{"encoder_mlp_ratio": 4, "fusion": "cross_attention", "decoder_norm": "layernorm", "decoder_mlp_ratio": 4, "decoder_tie_embeddings": false}
Rows from block 3 of the image encoder of a small image captioner, named by matrix and row number. Rows with one number belong to one neuron. Each number is 500 + 40 x the weight over its row's rms, rounded and kept within 0 to 999. All counts start at 0. Numbers have three digits each.
After each neuron's rows are labels from the 100 images, of 14976, where the neuron reaches its highest value: "responds to" is what is common among them; "colour at peak" is the nearest of a few named colours to the mean colour under the peak. Only what is clearly more common there than usual is listed. The data: regions of photos with short descriptions (Visual Genome). In brackets: how many of the 100.
# fc1: MLP up (encoder.blocks.3.mlp.fc1.weight, 512x128), inputs 0-127
# fc2: MLP down (encoder.blocks.3.mlp.fc2.weight, 128x512, transposed), outputs 0-127

fc1.124:480497543464528530445446498504564438544529581487526484487580516515449467504521487490485500471539445532429558395468499507539498487499466534455488561394494585479477486506493506512525370508520589499437517491499485533539464481483510513484508513523484455466455529465471424479479510499535495465463535458428516477460539535430415466448492520512463531501549479530523494484466574517524500418507
fc2.124:502393536437462483546516469531522576459434481460508586525550506459484458493473567473504475486461507460519493476480522466522557430563430485520429449545494481532457471562432571537490513483522501567503454520464546520511514500473558477425509468549533475569527524581567513487539486476529489517496451539527470512532467451460541492545560521518436431510430463498538498532500490544441460508490
responds to: text has "man" (26)
colour at peak: green (79)

fc1.508:503516558498488527486500451433584476544503593525509466498580497530452408481504428519462479459547421458418571412477468473521491540468503507476499560416468565511505513483470492515497429481519568510454498489509506516539494471483519473489481532481433463458463554512446435493503508471542465442466496437402529516476547511413462491528534488517510459498546456546495500470495554489475510440480
fc2.508:476494550524535523499587505522555531543496443500546486515564510508523460423512570520556508541513509478458508390545510573546573486573505515503468494495526545502495481535481531509479505516530535557552494530509519516526518565509572543470570531552559526503428543483478496536527595499524503505532478615541535449567470485441499544534552525549505524548487507503491523544542533582533545548513
responds to: text has "man" (25)
colour at peak: green (75)

fc1.176:551486554514536517497486513570569516560474557496520540483563494492454405475465521474452478442516431484435531439456449441513428478538447493495475470516541538579517563528486484544481497470517559509458505526530519539523541453493434521444555467538541474483446516563440478480592443467526437458490462426429513519480510443481527516581482505548484497542458505533478492483505514543545538469468
fc2.176:422513481546538504497571514498501437515542506490514452513502506525559527441539443523516500531519488463481521467528477599541492500516513525494505581401550525432522485489499541499467417595530520561530486516485524531509406541495457532491480513501476543495484547404531495546431488495534431497501577559493484505519450590461389493429499521480515529534549516510467509546493544514503512550509
responds to: text has "blue" (30)
colour at peak: blue (86)

fc1.303:555487538594525523513514521500532522528480547486512575462535526482461428492466515488479494462553469465421563424494434431514495444553471500442517525501536522596501546477498485598508489480521531498476489518527482532520512498496517551461552465556576476447483520603446501487552418480513492415486498420459506509494498492494510507590453500540463567538521505517496482505491518554582544483491
fc2.303:445517481553542534461573483491516461484543546522510442506495495534580526426563442545511497551503505524514472488542488580530480499524534534502512592432551514435542512434499524489441421575533519555548516526477530507529423544488431541527514526493522580514506549410522489549437477492516482499541581514511509472509513570503399504465519501469523495536537540502434544536504512511522543530508
responds to: text has "blue" (26)
colour at peak: blue (50)

fc1.122:461564556515534537558450439506570519547434561525506498469561571562448449492498512547454502445516438497451480471526469486522449503499492497490484454521482548542504478552416467457495514504532558488451542440552507555540542554466426521563449484486555467469461492505429483487586558519510509533496438431430528506484527478476526484567488511570539496570456523514498471514497522524457443462488
fc2.122:507498498535536498460440494467494467522544505526487472503488482537463554470520389546467537478550543520476638412516458515475450554419549488465527569399498516445514488474561516465510435498457537538477533472478482459515373480520476530498508539472498493471506484468515476504453498502464501495490580488506506510471535532513406502394455461481548527488575512513482488462492542490523536493500
responds to: text has "blue" (30)
colour at peak: blue (80)

fc1.320:531517541538491527515491463516542533513456551542499512462534540541464424468475475496454474449535453424432566423481426419524473510525459506433514501513507549601507545490454478552483509472520524514470477482546507537528543454487495513434529490521474474450447514561424509470575489472516430414447438403443536515486510456488540499582506488568486506567505502530484481494495511548520521486471
fc2.320:447516480560548525462508527527526452505566539542535418496502544516566515456557486508542488553509484516499469463547499620503493543524551498522506597419526510437532524475516532505455422540541483542543528537482510537513414542507454550553528537507486567504529511408533506554450527525519449500555579517513506477501509555508409522470488518475534544541537550490465539513545533468548539502495
responds to: text has "blue" (26)
colour at peak: blue (55)

fc1.80:447582555464527539481462477434561472511501567442562466463567557542433524524482495538473516455533441525478555441486483473557471443515435542433466521450470527506460458518436510475548446551529570490424519416504474545541487535476493543495455455478546426484485515462474443489509526532543533501462491453439513485442528534466468452497462531527482498540531492530538475487449545525481445442526
fc2.80:521455533477466569481480423513544546536486556508500543515550537491513400493513464533535561509470576566472539482515532482501509485534494511543495502540478513555441595502481551538480542452507483553507513539468526508558487484510499498507541485518583505511492494555491528468532546541487635548551529495570527499508593431578496511533600518503477427502481503521538552509501475550512515460553
responds to: text has "man" (26)
colour at peak: green (73)

fc1.216:550499554509544518510468500572575515567469554514520536488566503489457407471467522478444475438500427496436514448478459450515413489526465494506462456520524535576517553545473495528472506464512567514448506510520531542526546465494417512451544468534543473492449517559434474467588462472530444484505444425428519519477517431482531515580499505550499477546443503535477491482508505538528522466464
fc2.216:420516494543530498499555516509499433517541502488529451509512517522539526458541433525517510525525494474471537464523477602552498504523506527496506581400547524429507476504504545502475412589526528558511491514488514531514394545489463528494483511502484525491489555397530503544440491506543435490488582548497494512528461593460384491425503522489515526521556513526489501551491549515501510551511
responds to: text has "blue" (26)
colour at peak: blue (78)

fc1.173:497518551491571546509488543510547511557454534436531565451546509522452478525478542521468502450513464538467499485472464443539457445550433499476476457527548527574478565547507469502533505569543546469442583518547491549543526537497438534487525453514592453484475470491446492501589479507498456515489469446455510496486499495505509465582436522558468595573457552491522449519477510543552494475526
fc2.173:528444524465460508501411491503522519503457492512476563525514490483445570457479451477491512465543543548477628379475534409432497475469465460508529529432445533517517528488493513510489452411451484554472503486495503468502420442526531474498523493523543458473473435508503518444523499512454593528517514489532506492464549520540456513400527495528474452479558471494468502446525539542486505439516
responds to: text has "blue" (25)
colour at peak: blue (65)

fc1.221:533503564495544525509480509563578521566451560495533534487572511517448417482455533503447488446509425489438513456462457439520416477541442491485468457518528534578511549545478487531489502493528568503439521513524517541537539469504416522461534456518555458488457507546440478491605466480529446479482455428423506522479509449488525504582484517544487497550443513530488480488497510541536523464479
fc2.221:439504491546526507513545517502495453529531509504514470516505516520550537437547421531520524524538506479453573434528470579543477517499516528498515586382555541433527493492516542507471397573524521571509499519498520529512400533493464524502478514494492526475469538412515503542432488509535453509496569552494498516510477578479393494407504514495522521525563521522467505537492565519507509539525
responds to: text has "blue" (27)
colour at peak: blue (80)

fc1.284:499511549481535542467468501497568440564536580496549490491584478496449452520513451487491507478528453551424531427472507511546494504483500542485483536379499562474460480508504515476538377502532586495426517526479481509554455468494504472498507509534500427479496532478476419504488506499537471489485521475425507511457535521415427445477504528473480518476539475527543488472440587477497506419525
fc2.284:525417472435459458544505508530500557448433498469497600495473507427497492519464574440464462490454457473535491509462529437499542436534445437517461426582466465547456463546444541527498570449461494521494452502495520516464535475467557468445491456555484482558537460567540514479542549481487481481491448478478480482520455468490547517531545512537443444491431450472546475478516467554454467482490
responds to: text has "man" (28)
colour at peak: green (81)

fc1.60:439550546531552535545488437452558521565434536542506500490555579483456436516503506522464526456510449531457430487581498498560465510516544528468486465522496532557476459548438485485515519560535552490445557477535496550541523562466446510559453469494597459470492507509426482491537563556524546539524471461451520516472529481488507444561505519556526573558476513524527465497476519502436452461514
fc2.60:504516510514540526444453478491517495560507472513500483532488464535492583438506435553500543511559506541452632369512503496450466532450520498473534541418488552517514547479519485480519404437457494522530521482502482423500467449548504527512522556518524506440436436479452466495489452497450573529542527522532492503462557534510432515424513474497525502516554486500459516445528544544508545468510
responds to: text has "blue" (34)
colour at peak: blue (86)

fc1.236:446528536454507520451485480501552475479492566463566456495568550554451555514477506539490519479528453523490549434466483477552467462533435545440450542407481534470462439529436518476538388524513578499423537437477483520518466506490494521512451460472496438496480522451514425501510543544545531473441515457448495496438517544464449452437481529483479501489541474527536497482453551507483459424518
fc2.236:503474539496485541469501449485547546514499527537520521502549503522475397503504528540501515512424557551511478550543503499464504483553494551505467425612513458572470531521486553492429581444526481552524537520466547495546541509502519534549536496525574542557505534545509495476540489489506612555525495486562532497502585416570532517551540487514495445492414513525514525544505436522505541489493
responds to: text has "man" (26)
colour at peak: green (82)

fc1.234:502528550485572544511479533516550506564459528438530568453546524521450463526488542520466500445510458541465492493482460451546450452537436503486475456531539531572475559555496473486530507547543549471435586507550490559541528548489435537485528461529584450476467470494431495492587492514502450529503460460460517502481498495508519457581444512560476574577456556494523448524479510546541477475523
fc2.234:540445533460447506499403492513528519503452478502481563518515509462442567468463459454493507463544544535479607397460547416428508470495459449530519521443436519517511534500474523527496461410446480548475497496494498480501414441522539458492525477531542452478493424514519535436525530523457589518505522490536496496470543513540456514421541505527463453468552466507479497445526529523484487438520
responds to: text has "blue" (25)
colour at peak: blue (64)

fc1.86:497512548470534538472483504507566435556541571501561469492582466503452468522510467496488506481512453555451538436476512514550483513479512540495472526382493551455453479520513518469543368506530587498417517526471486498554459462500485461502498505527496417495502530463487417510482508506540476491481520480428502510455533515424434435474510527465480515470519474528550486469432579476488504419527
fc2.86:552435467450471462523493514511497568462434513482490590479466495434492489522475577450447465491443462482541475520479520436483532450523460438506464434604460460568452463537457536512486586413435487509486461488496527500461551473466544479472493471544489483547532448584512502480551549492470499479496445451475483480508476466514557524540527498544459457475416463470535471467521446551464484465489
responds to: text has "man" (26)
colour at peak: green (80)

fc1.459:428508534480521514530480455468564468547503540546547429501558445493470431488510385526475517482497447579462412488544590540517484557471557530493467503463482503438505446523543502478497496560514566510450561535493507498528479484494483423538452505455437466506514524453508427477456529508532556514486541506438502503458553512462437495473561535493554509463515469534500494471486527432426529432488
fc2.459:476545515542520459486566583502520448512558471508499509490534533514506525429586563495504448506495533472533562461528486623483480479508493460515526525477545574447527462479495517499402464406482498554491516483527548521493558517469462521575495512544479519490391468436398513509476471481502538513487435533522417419483451526457515471436498504560508525494502520525454489522511532532496522499520
responds to: text has "man" (25)
colour at peak: green (70); cyan (26)

fc1.462:530508601541499616505479541491572527517497593499507506457560522559423475478503496540458480467539451453488508480442457457477499496489488468543527498505491536555535519465500438488496489493625541460489472519554504535602531504513516567541520536514491455501471492534482507494559477461473467467471478446401538525512517484475530530537434504534548437534520552501474401502516521560530495498473
fc2.462:488555517564548503497537557494521426562549496549535458487527529552523524489545431561541501529553522512457516464548479554532497541518558551503519575392577535471570498481549461502522405544539526478516548513537468509512477558503469548560500539473524532454474543467462507543446522517541502492501540507522494480523488529482396522473490512503554563536560552541445510545503559484561535544516
responds to: text has "blue" (28)
colour at peak: cyan (48); blue (26)

fc1.384:488512555479525542460453486484556446565528594486545489474571488476445446527502453484493515478553461529406552424491513497532503497497491529475492561393493564484462499503503490507546368517543579481431496517501462514543458482494515474466508495519491443455483520475473429496469492512519472487485525472424497506467525529425416455490520524497465541498553483509541474494443583477504520419530
fc2.384:531411455425456496551511464517494567417435519472488578527461490436523488540463544443464474498469445478533518519462525437490524436520450450511459447589477461536425489547436543510522565484467473511510450505478499507485478468482544466415486455541498481553552455564567510478537508482481464483510464480476483493503478480505549510531546508510441434509444458460572518460522471557447461456481
responds to: text has "man" (26)
colour at peak: green (82)

fc1.175:544499559502540521501484499574577521563463561507524529490571502497450405473460521482444483444508423488430521449466461440519423493534454491496470462517526536575515554538479491533479501472518570513444507517523523538533541452500423514448537463524546464485449516557442474482597457476533440471485454427424510525474512437481525511580493511545493482541450504535479489478503509541532524465471
fc2.175:421512491547533509513569517510500443525534507495526456519511514525555523441549438530525518529527496472463542449532477596550493509513514533500514579397558534432517490497505542504464408587532524567519493521494523538514415546492460528497481516500489538487476552406520506552434489507543447508504568555500493512521463583467400495424505524491518525530550522522474509549490552521501518546524
responds to: text has "blue" (30)
colour at peak: blue (82)

fc1.73:457510559482502535502464444453575470548519588532536430492584473495446422501510409503478511475533439520415487432502527513529497546481535537469487545398493554455490454496505495496515427506532587502440508521500487495543474460499510449512471510484474450474506535472474418499469527501536512488479534471407501492455542516427436476490535521499499498477544469531515486477464570446443527414501
fc2.73:536499508506513419501576546523522505449536440471534557493516522472453484461557574462482431494478502462557553486501499558494543437530461450512507481552504516497521425487463517509466561354465528534481487472522520520448549537442483500556539486586483491547452499498481494481477498459507527477483425536503401416533412472446544521444524505563470468499474495511486468507537492557473519512497
responds to: text has "man" (25)
colour at peak: green (77)

fc1.134:551494550515543512508467503576569514565477554508515538483560499485459409466475518468445471436503428496438519450477457456513420486522463491508474458522529534580523559540478491529472504459510559516456505511529531544523548470487415519450551476543545478492440518563433478462586457467526437485512445427436524518481522432482535517582495498557498484546447505537473494483512507544532523468463
fc2.134:422515486536527497492555507499498426507543494479523447508506511525537530462533439520511501520520487462482524475524479603549495505522505522494501582409541514422503470503502545500476419592525522554515485510487513535511384535489461524492483513499477523494498553395543494541435499496536429486485590544493485511525450597451375492426498516480510525526553512514493503546491544507501511550503
responds to: text has "blue" (28)
colour at peak: blue (77)

fc1.480:509523560477574544518467531530564515562443546455536557459561512523442465510472551523460495439511449531463495478475463440534434455539436495486464449531537531575486544557487473494522507533541562478436574501544497554545534528495418523482519450515579449484471476508443485489603491503504465512490449445445510506480506475497524475583457522557482540573442544499512457512485511540527493466510
fc2.480:525427515474459511518426487501496496503473508506479547510518525476474573470490401478490527487554543528458647394461526470470479480473481486523523559396478534462517519504490528518499419462465511562458498505494493508504372463503512465494512472494510456474474457476543535464496521538486546524499552484505526493470547541545416506373531501514486471475573481513475496477496563524489475479532
responds to: text has "blue" (26)
colour at peak: blue (69)

fc1.276:499536559477573546522463530522558510562451540450530554453553522531449469520478545522462495441510453540462498490476461451537441455532435497485474450532533530570484548557483473490525510543544554472434583489550494560546531540490425535484522460517582447476462472499439493486591500508504464523498451452449519501483501490502521471579449515564486554579447554495517449524483509543537481470515
fc2.276:537438533473455489518406485509523525500453490499480565514520519468431570468470427472493520452553547528466624405462535433453497482489474461523521543428444511489512527503489523525500443437459497550464498510488496489503386450505531459499525470510531446472503440509538537441520516526471585514487537487529509497477553527550434504407545506520477461465569473514484482459512545517489478451522
responds to: text has "blue" (25)
colour at peak: blue (68)

fc1.346:454565557498541541549448438510572518555433560526511500471561561548448445500498512550452505440514436505443466475537481485524453506498501499495480457522479545540501479552423464455502513513541560483447549450554508554544540551468430514557443476482555463468460491501437485486576563528508513543497441435427529506485530477479518480562494515567542496568458525511502466508495525517443447463491
fc2.346:498481507526529510469433488478496466529531507518480492513495474528465552471518390539485536477555537514461660395512471511465454536427523487468539567396492530455512491472552520469521423497454526541473537471482475471521380470524477520507507534485514489460488479460507465499457506504467524512487572508506494517461535539528402502403481466489542510490577504510481499455498556515517525486506
responds to: text has "blue" (30)
colour at peak: blue (84)

fc1.123:548491552519546515503467518576562514558483553499515541480554493485459416465476519467447472439508433500446525445473458451506424473527465486513473457523539536578526569536483487534471503461510557514459507514531531545522551468488423526443559479540542478492439514562436478460581444463523427480509447426436522505481519430479531517575481500555492489548451507532472491490513511550548526468462
fc2.123:424505483533529491494557504502495427505542491475517447511496502524537534458518443523507498515515481456488512477521478597545498503517507514489499582405538512421506473499497540495479414599525516549515482509481514530502384534490464524493480508493468520498506553399552491535435498494529427482484597548491487517521452601451369491430505515473510528528550512508487501538487542502498509548502
responds to: text has "blue" (26)
colour at peak: blue (77)

fc1.424:549485552511543516501475518579564512559482555497517540483561492486457413469470523469449475440509433493440527445466455447507427475537456490504472461516541536580520566536488487541474504469514558511457507522527525545524546459491425522441560472538544473489441513557437477469585441468526430473500453426434517511480513435483528517573485499552484494545450509532475491487507512549547529469465
fc2.424:425508479534529491495559503502496431511540497481517451510497501524542534448528445521508499519519485456484520470522475597547493502518510520492504580400544517428513474497501543497470415598527520554516484510483519529503394536493459528490480514494470526497498553399543490541433493497535426489486588551490484515520451595456377492426501517473516532530554513508477504544494544510499510550502
responds to: text has "blue" (28)
colour at peak: blue (80)

fc1.99:527500586553495583513486511512572532519488587519509510453559536549434466477497507526449478450544444435480518448448417437495481499514485478481515489510518546586525538487484447523494487494582552483479450513558503545578540474493488556515532514509483459482452503551453506488581469464493462445453464428412540524496514481471534519560446496557509477550502538514479427493503535569548503480472
fc2.99:492545491563554502484514564489518431541573515546532442486507521539551514480543442527530473533534493505477506469566466581520489542507552533493524580403563508452567483469556486488497433549537509497536545500514490513508454544521459558547485544485494552477500539440493492548428534491539456488510567514511486461520473552493390531468476495486570574536563552504448513526522538459564538539473
responds to: text has "blue" (30)
colour at peak: blue (59)

fc1.157:535511575558504570515478513510560529518488574508512526450556541544437459485493517521459483446547450440480520450447413433502478478526467489473515489518529546592517540492478447530499489489568548479476470510563497558562535481483482566512540501528511465476451508555445510477588459469493462430452463432424534518501509483481536512575433495561498484556498539512485440507498532574557501482479
fc2.157:498531480554543505486514554491515444524567524547525439492499524533558525469540426526534467538527496514486505479554468581516484541503554536497522583402562487443571491461552497493486436548530505512532540506502498507508436541522455546544489536476492554492529537441513497542412530496535451497514590497507481462509470555488385524460476499476555571531567552504438517529522530450559526533479
responds to: text has "blue" (28)
colour at peak: blue (63)